config = dict(
    arch='inception',
    model='sound classifier',
    dataset='acted Russian speech (Dusha)',
    train_examples=26041,
    n_mels=64,
    hop_length=320,
    input='log_mel',
    spec_augment=True,
    win_length=400,
    targets=['emotion'],
    num_classes=4,
    norm='batchnorm',
    activation='leaky_relu',
    depths=[2, 2, 6, 2],
    kernel_size=3,
    stem='deep',
    widths=[96, 192, 384, 768],
    loss='binary_cross_entropy',
    init='kaiming_normal',
    optimizer='muon',
    muon_scale='original',
    lr=0.024,
    momentum=0.85,
    nesterov=True,
    orthogonalizer='polar_express',
    adamw_lr_other_params=0.0015,
    grad_clip=1.0,
    steps=6800,
    batch_size=128,
    epochs=33.4,
    lr_schedule='linear',
    final_lr_fraction=0.01,
    warmup_steps=200,
    weight_decay=0.04,
    adamw_weight_decay_other_params=0,
)
Rows from block 7 of a small sound classifier, named by matrix and row number. Each number is 500 + 50 x the weight over its row's rms, rounded and kept within 0 to 999. All counts start at 0. Numbers have three digits each.
After each channel's rows are labels from the 100 clips, of 14976, where the channel reaches its highest value: "strongest on" is what is common among them. Only what is clearly more common there than usual is listed. The data: acted Russian speech (Dusha).
# r30: branch 2 reduce pointwise conv (model.blocks.7.r3.0.weight, 96x384x1x1), inputs 128-255

r30.20:475465444530566461489437350436493481491493427404444446619482469499445554465458458534495450501460487511490549471528473562497528495414449549543461565438530491414531444529438451503540496425424460482566508557465599422542522488405419432550424453482520463495552493417588442506490410454533537463504587489518497455517493526479473440529555479487549600500563571393431479499463494462491502520427
strongest on: emotion: positive

r30.33:555556573528580496575519508441580594398475430483565573533565599423425509516498591481623423612468484497461500481557501469466430466467484617517490393603407454458540434546650555436458476460494493440440455527449540468421522563467494442489539463439512568482538491540535511487558515603456448521536455549529488486522518492411396464532401480580475525560459554525510455472548519533497524594510
strongest on: emotion: sad

r30.9:490542515499445419450441427608454500444482536477568498553494503527478524514488451585554496514495461535481539510564463593434424439467548459573573534456515559531470649422611499519471635617474507561502507588555493495522464427473558570480524434612555563503453502522579454494417646463656486431534389508457615595542547471472488487518584488459483489435473581405493583433408524544449481462473
strongest on: emotion: positive

r30.4:439494503553375519519521449494450479451512638514449448546447429526530524518514473504467513547548592527459576472566460607461535561487589469484572464555432495511422584529491435461435470409549520510542520517488397548454496512505529477575497490571387437455511514573416463516506443423462469455509483445428589607538535553446514541617549538453496537485506541457516592508555458528513516523467
strongest on: emotion: angry

r30.1:516455438429506542496563477549475605529517486564439457524433571540577558526492485534533410589442450422592607493465514380519513476504550623476427447515564504593417535548484546574494439515539559469586586524466515451538472488485476521438489452517546500510561507525453456581564566530530471524515530413546458528498560463596472435513581571516454552533407486550430470476458503497601443499480
strongest on: emotion: angry

r30.43:538583467481551497513460525501465533523623491522584494533487541459444490420496484619490498491576450502496470459492478463441428420544502522537409453530589505415422463473397497445481591551469553475492526514529521429538515534495469483426517459549472443481511539542509512574576562600528495537445489528398591622529486565519458493525491383565443452526538504446404520494532523578453600490602
strongest on: emotion: neutral

r30.60:487514488539499532475603430479501493500457473614516486561529500501471501427461491534530423467396549517605482505501461550461459423508490445503453407534481567559518566478435592402447483573511411430415512508451549438432439383518457433471608561480519527497488516554503475450543416519467466446530444389458434479516456490497511627472468541602485505498485587459464412550505529487431598619491
strongest on: emotion: neutral

r30.87:619466477542378508476498407430480447604542415526513506579495471571525536401410571467447443470472483542658433558528534366501544474470566455429530561493411603558517491498415466560528499508524473459528484423450525511560556503542381512439512578420511520464605454429465562552534506463463601499549495458545507600527496489456447417440453495389440472455532464462445584462589520419476418463550
strongest on: emotion: positive

r30.19:547502486554386515591364488479522545413484525487462513519655452480515455480537439617589527529504491435436522443464504519546390675503469466448466511541504467467555519486541506499640518552599535530437544527586445477556488561550520466471496416502438517535371517523477509507519387493502488428451574441495506560437516461428500546546446530520498554435460553556514413532470428442575431537517
strongest on: emotion: sad

r30.0:488489507501514528518616479419447567516532454423549432349449546463538477530501480503465591454554477447632528594432520577523575546476535524527485459542560482436536477480353395527395503498469426602483407526472532437453484523409533526455479458502549480474455468605379499500477461446503465487562464533447437566531514509414473485392496571518471455476420477499473556505455486496515466563515
strongest on: emotion: neutral

r30.21:491528490417586521454490545462478468620543466463480499435528484442450468472560480640537625503504512432459495460520518557526446528541461472469445554513504518459471445582518550489518523566587506557433528619454498603446478559468532447471536438428500521517463515491486490505489511515483612488504427400522634568522527540492495551493463486523523494547574506463533532524545492581558596478593
strongest on: emotion: neutral

r30.49:493519403537508463512540493499558570502580556565578539437423456428541542529536556475484437428527553480520545508578540514549454499552543428360519472491501501457565455506490461515497498510506567536583514512484559489559496459528510457450457519519565413422461484465553528518541616499520489530447524477488396495512456518472542554549463459571521488470442525463533483480482493447566434521473
strongest on: emotion: positive

r30.28:495493541517519465640512491494521550618492496586491551548461444511550610500497466489502476542629503496614612525484467538576506471501494514498542562529579464477473555517468425576499553571451589539551439577519463446430500465427521522537496553447557516527560509503474516442467599471458431544489537519486417527488546457486470500455563542446436478457535542526484508601424565500618508499471
strongest on: emotion: sad

r30.71:495465507539535611430591534478507420424503558466442461489531471544470449549488475577363552445505517496491484533527677542489580593431524475578464534516528651400427457475474550567501455503548388587488429533548480521505617541514531530476504480543555490497441469512505558486502487484448482598432485495502511509507513486532528465425516496460496467489548446453472479450492491521432457452493
strongest on: emotion: neutral

r30.64:511468531514522558393470480544445417617407523450620514566506542464429422505444526391431409475521512520569469518521601561437534469479463427475522559430402511384412527481557520491443518563452460521604531488502459512470520510465507553433448515555545502386527531528481535481469537553407390527504479527505581596549511462396479500523537516486543512461529493450537521596452492476452457489523
strongest on: emotion: angry; emotion: positive

r30.57:489503438466439479481556417592443405505494555541462415575451505528487469488417510430554400469469510512499453496544469548541511534487528438497484463414436599476438549558488512511509454425517494436538397594475435464492467410598516492483576513517554511516457466535431562449471472483558656518458484495474514604580428498485500460493543463487479465568552453514551479494475571492438513527520
strongest on: emotion: positive

r30.56:388515518648451474607646549487484513515566529430487479548556413506595532497542573547481520383552445530529539527451427603573515470477523526575524463463510581424504594480469450508493454539508507472541450476518513531566420489487451437489452527553488510468623393539439623473491482465493509464564476617513482439509485550525474519456452509511521596457548526454490449513460540445497529520495
strongest on: emotion: positive