{"arch": "inception", "dataset": "acted Russian speech (Dusha)", "train_examples": 26041, "targets": ["emotion"], "activation": "leaky_relu", "widths": [96, 192, 384, 768], "init": "kaiming_normal", "muon_scale": "original", "lr": 0.024, "adamw_lr_other_params": 0.0015, "grad_clip": 1.0, "lr_schedule": "linear", "final_lr_fraction": 0.01, "weight_decay": 0.04}
Rows from block 7 of a small sound classifier, named by matrix and row number. Rows with one number belong to one channel. Each number is 128 + 24 x the weight over its row's rms, rounded and kept within 0 to 255. All counts start at 0. Numbers have three digits each.
After each channel's rows are labels from the 100 clips, of 14976, where the channel reaches its highest value: "top examples" is what is common among them. Only what is clearly more common there than usual is listed. The data: acted Russian speech (Dusha). In brackets: how many of the 100, against the usual share in percent.
# r30: branch 2 reduce pointwise conv (model.blocks.7.r3.0.weight, 96x384x1x1), inputs 0-127
# b30: branch 2 3x3 conv (model.blocks.7.b3.0.weight, 144x96x3x3, transposed, each kernel summed), outputs 0-143

r30.65:131126135149107116129148115092110161119143119182138104136103128140134133129157133063115122072095127120121106099073112114104121108122113123116132132135145159124181086124134103100148097128152140106126102099106145147100100098110128121140141144115114108116118116085093117131096128128122121141121141162138157107137165074126157143175157111164081164127138105125090121152119133123148117120124
b30.65:124132112122081108110100141126146133132134138111119155126105162133133152153144096089141129195129112102118113171111082142123142109131120120105109086174109122124139150138150101123073132163094119090146110128111109142121100135147115108154167114145090137128139120155124151180129097091125135146104125144141121119203120139137133129129147089125160094157114135110137102122134105060108110152099142075095138115147095143150154105081139155124148
top examples: emotion: sad (77 vs 27)

r30.28:103122096177136149163134190076096148049164126106125126158127140107105158090109147149095156131108087110142132108085105118136106167120158121114111165110102097121108116123102108129137106102145152108090078159152147133098144116142163112134140112112119127145125111145080116151131150148102095136140141112114124129132123097155165094093118130153124151099112109168131169135105110160128113093087
b30.28:137095128120127125084139135141148124089126178131164121150123112092128103117108118077137128116119137143115135128136119073108105131121089119126121121064116122140081125102123128105117138131110145118081060125135132102113167124103134115154151089154147137085087090099146133126132118095085155182103168134119173135124159132117093101140140101135116177141135087137099115106127108107073112124147123095105103150084128144148130140140142114138139
top examples: emotion: sad (61 vs 27)

r30.6:150105177163162124106115157141158098095124135141096141140132172117138149072096127093088155074123161176148084151143130111093117128138105142143158126090172098174113162148088151103127161130107139132090118138123169116128092133147152136155132147147159142091120141146126136105119082145112156127076181123113129174136121136150110168093147147163128106106131112130086137119123134082151196167112
b30.6:157131149130082115075111143144132151126115111096159133156119126070098127131125138126103110134170137142154126131118132142131139129154070112135157113147146187126167121112138140120080143120119169132172109140147124139142103124075128106162104120153107152121116151133114105063125150119117078148150071140093124129128080092127126125109121111120118149129097158145095137128103079102130142110102113102100080114122155130129097114132093130089148
top examples: emotion: angry (61 vs 18.9)

r30.84:099101168126138074122095108151106126102111171111165106127148100133107107092115103127121074136135125104123166137158166139154153113143136151169133123128123182177115131139165117130165141119133123069112143101135109159173102111106136154119129134096103115162120134101100154153154166106144147132174127078118136156123121111140180122076131111149105160166147122092131087126148101124094169151130
b30.84:123151141106153060142162150161093121133114152105118136129147094089095108132121146141153070122142141134136123119114113120121185110125107110141126168182081163200162176136176125151143137116147119155141158114139092124160118144136120161142129161125106123105095152106108141089149110107129098131118116121121114107123072137096176109167133118115129157160145129139112121137113119124154138097149124122142164133148119144094117142134083143131132
top examples: emotion: angry (84 vs 18.9)

r30.23:123124102143098127120123098111125096109130117141154125130113121181168124125079118176122117127127130171140101130144159114141132106164146106091137140118163119132139139120077137151147105143097095100076104092116101139123143113131152123109093110125142128154137133134128100102154122156113151105114102211070116129150138104077122129070128101132134162121105123122116112148123141139101126119099
b30.23:078127094116124107177154134113191151111112149112139183151118146139126148159130073122159118161153143122091146146105103117114107134145192106153094137132169125133145110133075113151093121098133167090122169131122153140106106119137146091102144107152128138143119091160152140153128124146130179128113131100151164138182102129145128119130118088137128126138119145116107139070122105143111146151120119089117136129141139141122119125129127186116154
top examples: emotion: angry (41 vs 18.9)

r30.33:109107175131117105155134158142063159188111115113096109137118134153186139154109112133162133148114125133138161145100092137135120135137114170124113176107097138164149129131096143127122167124110115116127142130083106149117140079123100149144119119099144127124104136138147118152123080124056135110147106138149141136129132123141109196122125131131126101129137121094105128126128127115121108139169
b30.33:155105126162103120141097089128131151120089126132141123101144111120132083141139129130152128178134147110140100122130129147117077158094150109155100115155101145112112139122142102120097118122103109104109132138074156155100097125116147156063131156139147133147136159138091126204167102153154116134085164117098118141120166111168128173113090117121141087138101129146158135150137169126094119120141134145160113062141115117109134116108113133125127
top examples: emotion: sad (61 vs 27)

r30.18:134129129129148101151132111164131152170173104134119123123151100130162155110124122106149148120128139172165078098133077107161155146087148137088151137132131142125102181159145133167117128101128119145153155135105115101098129154126143082110134095143091137107113103122116094126116116156118123146131171093166128118154072143178127157152152122078144108123127168124166166103116145090128121156136
b30.18:109097077106113104102118131117105112143112114139145109091130120136147118141131130148148135128113124097136104076125148151092092110138140125147105118148139126156160125126135124120089154136124158081120091120133143147089191065135156091124105091157179108076110092138100124103138136115092135136124116115102103162133109105122161151111124110117071144139071159102117106115109101077151105113086126127141146103127089149146121145150135135128105
top examples: emotion: angry (45 vs 18.9)

r30.0:122122146118146115122146103135122116097112116120142094090163145099162131149137140155113105156090091120079080139133112070061132098115133149136140133206178133162163083139115136104115116162121099180106118122152108126125093107130132134126141134140107069139079072175128135127126151165112167113136147160092126152125117112148135124095078144173139118146135151130151132135133121091095141105158
b30.0:105080093090109128131137130149138112111196117133127099136155154124152116065163191095097138087092149134087152109143173092137150160154099142129124173169145110107083149097115098162146172144094103163117154126141123132120143140125105119124106114111097121093153113120119124129119127155144076115125101115119138147130119100166161115146135102130137125136145144096098139113101124125178105116129124131149124146143126135124124154177115124125117
top examples: emotion: neutral (62 vs 35.6)

r30.82:201170078138145133141127158142083117166140128169157127120088102162097129153090130086117146163141137080096153120120105130120058203099127129136114119201108164144106100176128169101134150105144118124158166183146112137129180112096133169120155139133149195096082099151138131156123165154105113192092131144113107119131143138119130137117138108138104098135139142144127102168122095094150124186166
b30.82:156131070125177174121110074157106125170130128128135114107096099154140189164133123124098116101129139123120096098115117119140115140164121143139132112147149184140093147154145096132175143143105153116120118129135145090129105094123121146109140107102143138126137122127113143099141127149124109067096104110102138139125129122160146099137108116134115134120156094165146086093099156137148105057087169106146115133098125091141129131151107116133153
top examples: emotion: positive (81 vs 18.5)

r30.5:126187092118103150145140100128114149110122105158122094112100163105156124131154093137147166182164116180104160128133179123165133085146115108062121144082135103124114072089109101122135121115103197197123108106181143112158177132098149116163134116094124088075130106117123164128156157138164120124162101080132115146143123105119098111112107147081123122121091105125143107130115131097165156152154
b30.5:155152108122101140165117135127090112120130144078079134153145141103126133158111154102159115107137103152153090135087123074147135112117149103136133139157100172127091124137130104155127141122116122116119131128095125185133108136144199156146185178140130133092127155112127167145098135115132146126108111132136118096101159101137131065137152101144106118124154131161120070124104123133117165110107117115127139113098172080110118132135109110121154
top examples: emotion: sad (57 vs 27)

r30.67:112172094145108115118145117145138144112135109139151152143160160125157139126169138188144108107174091138145140113120131150107137105122140148097140119120124144103171116079137093160117120102119149150136155122117101166160141158124129119149146123129150141133157107128147146126118137138135156126109099154100114148140151092124127145152147115084140100160164107096166105125124137107105118123146
b30.67:170146129156110132139100097119091159144136113154127140140092125119157138113142121081153152085128157112097101103091159135134121147166143163138170109135146131126127136138098111099101141133129149127090126170125134191123157132182154148139132153131095130165134139156119110202132148118113056154107139143129091114116153140123108126133127129136143107155118135092077112122157081189146127117157101150118129102136125155116114133132124102109134
top examples: emotion: positive (52 vs 18.5)

r30.58:089128144090155069128134144151096176139138115131109143153115144155201148091121181092162144081150162146099105081116096094096160092104101160129135166113147148135130162173133128173122150092136108209093089112100131070111110112109146092149166110138082116123131104151148123130164128086137088153110114120109083093104109125131163158128160115133146116083159105114159115142139133152093147128188
b30.58:126100136070107137113151153115086110138136114120118120079165095118142102093133100139106110117146130161156109084153123124116098151126111119134155114160120151133103152128102137093117137151147128124156104142127137141143116073155156155070116113151110149117111096123081147122121137146176122166120089115087092158111111083123100121126126132119110137094101085144070117136125099091149123098154136075135148132104146123100154149141129084112146
top examples: emotion: sad (55 vs 27)

r30.73:132135104114127096108121124120164149113103109126107111150131129107145143173120080138103119184130163088113168125163151125165113171180136131117081169146144126126128125134162116112127086120159135134122112142139092091123141099167144121110152114121123141124120119128109120084181105150119104107137160108115148127136178120172088118153153110154133153134101117136195114122150145151092112100149
b30.73:125160110115125111163175119124133098138167130065134127132129127140131159104117165100110147126109139095097115135131122128154095144165129138131087096102091115139118164105136102164150105147083148203128083134135112114165073186147106100138136163146101148104095128100117120152125117115095099149116094133117140081098145120148119117133124169121117113118173138144115122142160138127119089153120121079112114118094131120120118110152164111126115
top examples: emotion: neutral (66 vs 35.6)

r30.1:085105094135081127116145098113133179107110137114155127178088128140074147140126132166065107159153152098143101122150145137109159151164184115109127085070116126126106104078159110133136087123139108121136110117115087126151122128086092093216130111136100154164134137122087125110137171148144112156114135119097127127155152129147137137110152128183113101129154146128095104102107116143100109135088
b30.1:139128104102056140158105088112089093130123138113135170144117120107127129117149085074117083096112158127099124085153124094129099094091084134137147144131122088123142102122107101140104128126115097130135156124132101146140088078133147099132108101147118142114079132142165091117133096158140109102135132106113098123166110150110127101119124153096096129128102139094133121081105130121137167110160160117119117108112088135142094152122130104128087
top examples: emotion: angry (81 vs 18.9)

r30.78:126180134107102147132097103111134092131148128112142083112108122088144113108120148114119119118114095131140163122091144160113098170093143099127078129154120127124131136126104138113128098123158074114119105140110148129087130179173136105102162131115104141116115120130129146126100142135141125134114124143152140134140154100133148163105116101117164109093086107117133111098117192084103139164121
b30.78:085146132172157145161132096074152133093143128094132174141144139112113159124131158132135156096140086087148120142087154135119137158081132165140132123124118138133141124168101134133103128091125168119120135111123155078109091118121116108154112221113152106129101129151124111119136128145171109121099130133104135102112173126117143130159152135128129106113136129136143131119156145161113128112138144079128133115111103139161139089182168099150154
top examples: emotion: angry (48 vs 18.9)

r30.26:140143091130098122114126170095129091128154123128162089105113078129087144077105095194139093167177128155106172076119109109107105113119159112134105127162136164130142117132107113077113160152135134134159097162154177155113063133175115116131085141137139134137107109120137133112122147144131113159130111146113092113100131159137134148089139120158098121107138160146151129118117156177113149113135
b30.26:144148114128102155163098113128157150169141116129124145151127122099161131145087120115152091158154101144133104097119108107145143153136130128116141148120101168148149137158109121118143153112152137118151155151133155156172158158163182173152121155150109113153140126145114117143131108105108105097165125096145137114125107137144225102130163147099114169090164149152091143143096127102148135105114111090125111101116146145130107163135133107143168
top examples: emotion: angry (48 vs 18.9)

r30.52:096121110118102120100164094103121146152204129143093161136109115121146129167097150128102137111141134120095120114111078154095070106088132114138100116108120124146149156130146113112070089097145113100151100111105108091140167116132130145142138158118103134160100137136118078128116122168178076156128134153105155148193113109144126166120126170129137117102139178123105108141141141165143116127125
b30.52:115132107121087104115149124137150144158122150130110177140115129135143132187127073150142121142113122143109156142119084082098112124101134059106137120110098142133120145122098090092104167167136130108154105131129080140141105117121141130153138114147118155118143101089141107128138099085123117130121106115090165152139111144131166136130140109117100129168078143103144114116148097119128114101117144065102109169149100147141149112129092186113155
top examples: emotion: sad (78 vs 27)

r30.21:131112146047133142113118145124137126125108140157124110136164123076106130143139132145111132108129142126143135110162109121163120100133129132143118136143105130164114153071147137123122088143112087116137115128117125098088130156142129130133098121113093118132147104128138107159115105108149120107160148081086131158120135121131125113180112142096066136139108147138112161158156096127090105138127
b30.21:110140111104128146133108162130109131133102156127120139127139121119116157150146096097156149134161131134127127126163147122127100109148116136091132102107132089121129150171082104134182133147142133178175087127129090155123113146112138187134097091163151097101104112108142113111106142090112157166163142133150125125081091172123150148129120121125126138111117105158142098101141112111123179122133078143103163080175102137130142147071124127117108
top examples: emotion: neutral (63 vs 35.6)

r30.8:159100203120155148128111129123130136072184161144056119130125184084116132124142130185159174120154097123156111131130111112176093136151110119124140122091133113168113149091108118113154149163151129128058126101144181083183140140113155159134158142120109144107151118104094123085169122150132143109130071141133193094159127160124121123156154159089106145124115138121103091094153146100107139127130
b30.8:135152083150112111109090132122135145145132068166134124111115159129116113149100138151133118108133117151152083121061137092127135123157147113070137131143106145141142111091091148143117097110106167135151099121161099144131108138092141122159171149146095176123134102155085117129106143118132078162098116102138123093132161137146137130144152161165081143147078147155157133116132091120117133151138133136084123117108156129100124101132110102113149
top examples: emotion: positive (77 vs 18.5)

r30.25:125113085141128124121128158135104128144162146154124125140167105180141115154102113089136126136114213172101126105163122112096134167137133136084153142128144137125137161144117131153129112109130104117172083154172079129132088128132149095140120132110146146117066120117153151130170138108099148107128139171150116099170082095117168137120148138111114098091127117116144164141115151145110147098142
b30.25:085159098096118143106144145149123123144146098160121118122140139129161086124116094120105096100135171152149137140160137171136125142130152114111121110128110150102139134146130125094162129101068102122134100169123108188104123148172121145122092122136119128109116142098131167087157138122132128145114102161161110140076080097128150148068153186143170157143126150130135113129152114121080134135141138118132117121126153129118077149130091094133110
top examples: emotion: sad (70 vs 27)

r30.49:097128154145105087102138117123169116100151102104132106124072135153136141163121123144121114078151171149134154106146185173083095110180175096117118127154153180108147167121172134158111122165112134123108159113119142149149120148089087100113126125101131122112163093151078090128084129101211144126118148147162131124142149141117184080109116117164109148114094114132118073107165130108084107078147
b30.49:104161128119125060084150128102114142148142108097143124120087123145104089119125142147098135123122128092120120129129128139115095137097135122142053117097122132132155149114093119111102126113109118091174099121148099103140101153115157160137122158112125100128136116115111148112130132128089149103108129106133124106129138094098103142133148152141082107148120127144128132106153105091137170137196185067125155154089101129108123166113118152175125
top examples: emotion: positive (38 vs 18.5)

r30.20:164099129109154132113119153146092143155146119150116086127143117139143138116152181076121109148134145152133127094118117076092163116086137132092163155145143105176109173172125099090113099116123118102167142154117151111059115154097179151118141120130139128153108136130131107130184107164135084125107128154097132128179146098146119137086139142091142123128092147155121104108093114163111165116128
b30.20:136107132102124165087151108147148126139111111109116139100159116116144064144145082110087109116171162150158116114132126137132093086124118076109149145144133166101066086123141131088118112113079101087109112127138135165121145089139102146097130103101117119137132146114084161118131117113096125130099063109128140137128110138121136124106097148135118146088106069100123114131115120110140117123117120145095101116159167108094104119117121132098138
top examples: emotion: positive (48 vs 18.5)

r30.64:106110158115138125096107171102094109121127103173113073086197098142192106120082137105121131162111153160144106153117126139111131118122114132128164155127140115101117203121136136141148167128105091125102210135102141115120135168097107098140131109113174112082101105096100130097153167141133151103090143115123148125105153134157130108143132116128161121164136127101159147103104127114111122132165
b30.64:102142123133108094177166103196119158103082139129095144084142120133104097122124090127141127134116117137123125169143144134140135177107139134172162139157140138146118105099099144123141132150159107091151183178131140141102124149110134114104131132129138049148125123182098148104134135124171154142128117128146110145102127106123169128146118113121103152128092150141100106115132143122165120156148155137120109120125182128119135134164125082138090
top examples: emotion: angry (45 vs 18.9); emotion: positive (39 vs 18.5)

r30.19:165154153127149137142135069098097118132122077118148135134153130110134160115143158131124103122121126169103145179170138130098145128123129136117113082067152158126155198104126126120137146127118113128120182135146136193173205118169150141148108137127112116162109119121116137116173153085140126134154144109140116138119102139126142159156133107134122147143145122166095089139128137113131169168124
b30.19:136113139142166150093156160138163142147136137104130150161109100154136114146102155103187142123071121109119115088120115095152108101131108149108134152169122122125087157107131159158126137135164127125131115128093146171167114159119199138143132111175070147093158143134141124136094127100116093121123115130131122129118114098145127102174133136103082138139153108142092143142137116110107137154131127091105111163071149147146092108114132116108111
top examples: emotion: sad (57 vs 27)

r30.71:107110070092115128127158093127206153119115122121143148096141104124128111090095184130079119125169191164127141129130090087089108084136115148125103088136132138195109120101126124121159128140140134111195148108099084138117127165131150118118124133165116173106086135105112075207122131152124138086158128119110105121120152152149136100121139071126156104128134146086146099124163125086107126094159
b30.71:115125084110125144148092077083121146134173107107110096174118134105133134109125172163134131121117122114097109109101120104153115135134135126100093113140123141120058097137115131140158105142129082184128111071149115072136132118128102097120092119131133118155105103083149129123113127097099124125126106138102114119118108114135115084119087123140101122111171105117123168090122107106147087079130098127089090139113102132095111099129137122116119
top examples: emotion: neutral (77 vs 35.6)

r30.12:108127138145106129146109182192080141129140100103100155127132163121119113137164107117076106150110119130145116139145086106134105140108118138080143192127130125122149102098109101098140118109134135128123129096170131189103122102120124144098080149158105183114140102147104131158135125139115137129133084163120119128142079144122145093098129153161106145150158099158119097112108076122110115122107
b30.12:130138093134107142139126118146139087156100115138123134125119067110169114137118095122128117164118149091148108123119101156110097154097133120115120112145104107159141161147125124108121050082110102094075137160124154134131096169112164129141160122127140142107103181109122155147143128118157114144093173129121162128130177106142099157099078146124129132129150108158129086129128161159102148102113157117153076103119161133132133124141138118104150
top examples: emotion: sad (66 vs 27)

r30.17:145119138108117118122126104165129072114135142104123084114140108112125138106107130122131109120083138142104126105144104110142137098121144077140136112129121158100146120135115115124111134136095078141087185084144137124092128124120115096123114122094096091109107115170104156136131115118111141109088145173143168100109172117101111109140155113071108113145144094108108131111125179161139114120105
b30.17:116108080150113126129148094108130130155146131155127125102116163108139153120094044119107104123168163061110105113121116149090134132108109118139115110105155110095142150107127159135106104136101079115102104108116134160085126098161150100140149073107122124153133123142088102157144147125122125148147143119142128138129124123126093131108115116123123099137093103087087108094130119152091083108111128126128131115160090126154115097138179113090131
top examples: emotion: sad (83 vs 27)

r30.35:125143161155133119104107122162101143149121131132131114122102144143113115173109136117129125155142129123121098104114137119077147123093126109144128125117132160120084126113135146132135095072121133137105105162145130108156159131143151118164138128126149152124147181174084116116138119105112128154170115126166150106144091111096150127123093127099120105091101130129150121117125122125157112110143
b30.35:103117102106119154115147185111140136171102117121130136097161112139162128146103103149129139137099136102135089102070099117118110142176125087164112119142167113128111097137131143068175113113128153136090131148165107126104173105099067119096110110127155119147136120140120131104123115106136116121114092151134128120119145136124164152101118102139133084107095160148147137110087091112152104093145148166094105119145141115121096142161103139161113
top examples: emotion: angry (41 vs 18.9)

r30.94:124105172163108161132111145121142124132168090126058151129111113104076104130135156119180079154100149093167122153104121164147159147176104128103185149111125113152129164173121107164122143154083127094100109148136153129140194146137116127122130107122134143110138154106162148125124155078119156162116105140146229120138095114136112129138118125055163136124110138137137142101128182144103111102132
b30.94:096124118102122106153114177129100148141119101145165135146124127144118149149108128131169137127168136157118132144132130138115152114150124143075134106094146111096104131124118113138154091125118123143140125123111143175114100109122100117066079167103107135134123096139147083076108129117119117157137100150103121086129118113069128153131135154143115158112121053133188124107127135162107138117150136086087107123104144101168148110171110116122100
top examples: emotion: angry (47 vs 18.9)

r30.31:097120123133171089123152121102141113105151140144072123150116131119116098154108089090122147119099146104107094165103100091130115123136100137124135117147131148127191110124137143154143111108110117106111165094114095129070147146125140117121098125109118131144123104112116113121085093151143192088091151179160183179140207111156136087085129148098144091092125147130122097117133154142153081140118
b30.31:098106130125164151134103151101086147071144114101128167114107096148118099095130138140104113116115137122115129126121109150100171135159111141117120164133154177148164129102144126087140160136128124136148184182145139131067143118099149116102147089141134112121153155133059123139101175147095116105128146130108110141113147138159111139127116124123164100163117142120135144124142074123183120139135115091151125114175118136096140089146126148142122
top examples: emotion: angry (44 vs 18.9)

r30.46:174123091182106116130177142150111109163190097107123101162142152156119115127146099214161155135141133159176162123107123114139119113130102092091132105103139099107118124142159140124139146120152132111123103115130171143180180151109185150143117109108162148112149080181148121126125124149128161108120127101120162127137161185114116133099140114150115168138132109201111117145137104106141104148130
b30.46:115135138135077115072152086105115129108137090135131131095129153143144123142114155098109141125091048148125097103083123104137107129095118082130104109121163159114140103133125097121102135125127089121125090144122108147123085122092117121089154112125130107126101122153087128108152121154129123094123131081146160109135153167141113074143099082127135164114137116093080145111131133125111134119126156108128124080087100114133136125119096084125129
top examples: emotion: positive (92 vs 18.5)

r30.56:135117127125119138093118173134121144101165141117127120120107152073188115166153098166136114126115096137111178198133088159108110124092101181079137136117137108139118142124156129107102117191164087092116158116110108076136110140134176146103098171145121132189121121139141110079152107149155133100129162151114099132149112153094133119146130128166060109122206129085129098130090143173132155116156
b30.56:153074145126116090145092145123135145107152109153119133123119124147107094105154151130081127121120101083101125112095143089116112154126132130096119150120122112112153134145104073121106142135086133035147126145141138120132115137153110112102124122093107160106132100111080100144107111126083099126104118124101122131144124171167146130147146159194107103082083136101120123108078147113145130148144112118139121125127117122079132121143106149108108
top examples: emotion: positive (81 vs 18.5)

r30.43:138106133128160128111140107131121165091089169118174125115182125137114124159087140129125135151109123139124101088116118093116122140185111091156131139158091150117133116128092121087092128103166148079119094169099106125098081126186125089168135096146109141118095108115138134117100170121126115131121124096102145150134133081138122129138123135091077105131143139184111143147139147122105115129124
b30.43:134123117139096161138121108111124106122103138133139122125091148123140141147133038112114134149130172161137123116102158118148102116132153142168101148099130096125116134178134067099180159107143131169139113110114131139119148091094127130129124117124151131154112137157123108136149086166126157130167156161124097151117107189124142147129116134148111144112082138167137137123133147107144160108145071153164139111169136129168163145144112102098128
top examples: emotion: neutral (69 vs 35.6)

r30.44:116117118141158142172122128145134138134112130141133121122129122121141110140101093133097103157147119119117152131107133113099123144104153089145118076125124124090091098125143101150103112109149177150092142145143118110111136126145161117070140142130090119102087159123108136117143132135111104140127114114173126165150152138124155120106141153128068126139099182099120115166153092127199169117158
b30.44:128137105093162182133083091154146129139112128142131115126133120127154109126105119122092122119090177161141104123131124104090139106120140141153118119108129134124092120110092139117121104131077152156167118140115147171119151072141125163133165126178105134155113095107202090098110135144167114135117128121154141126098121107118129115122147119147113091139136153122154111094139104128086106114142180111102122071095144144079149121116109149120155
top examples: emotion: sad (59 vs 27)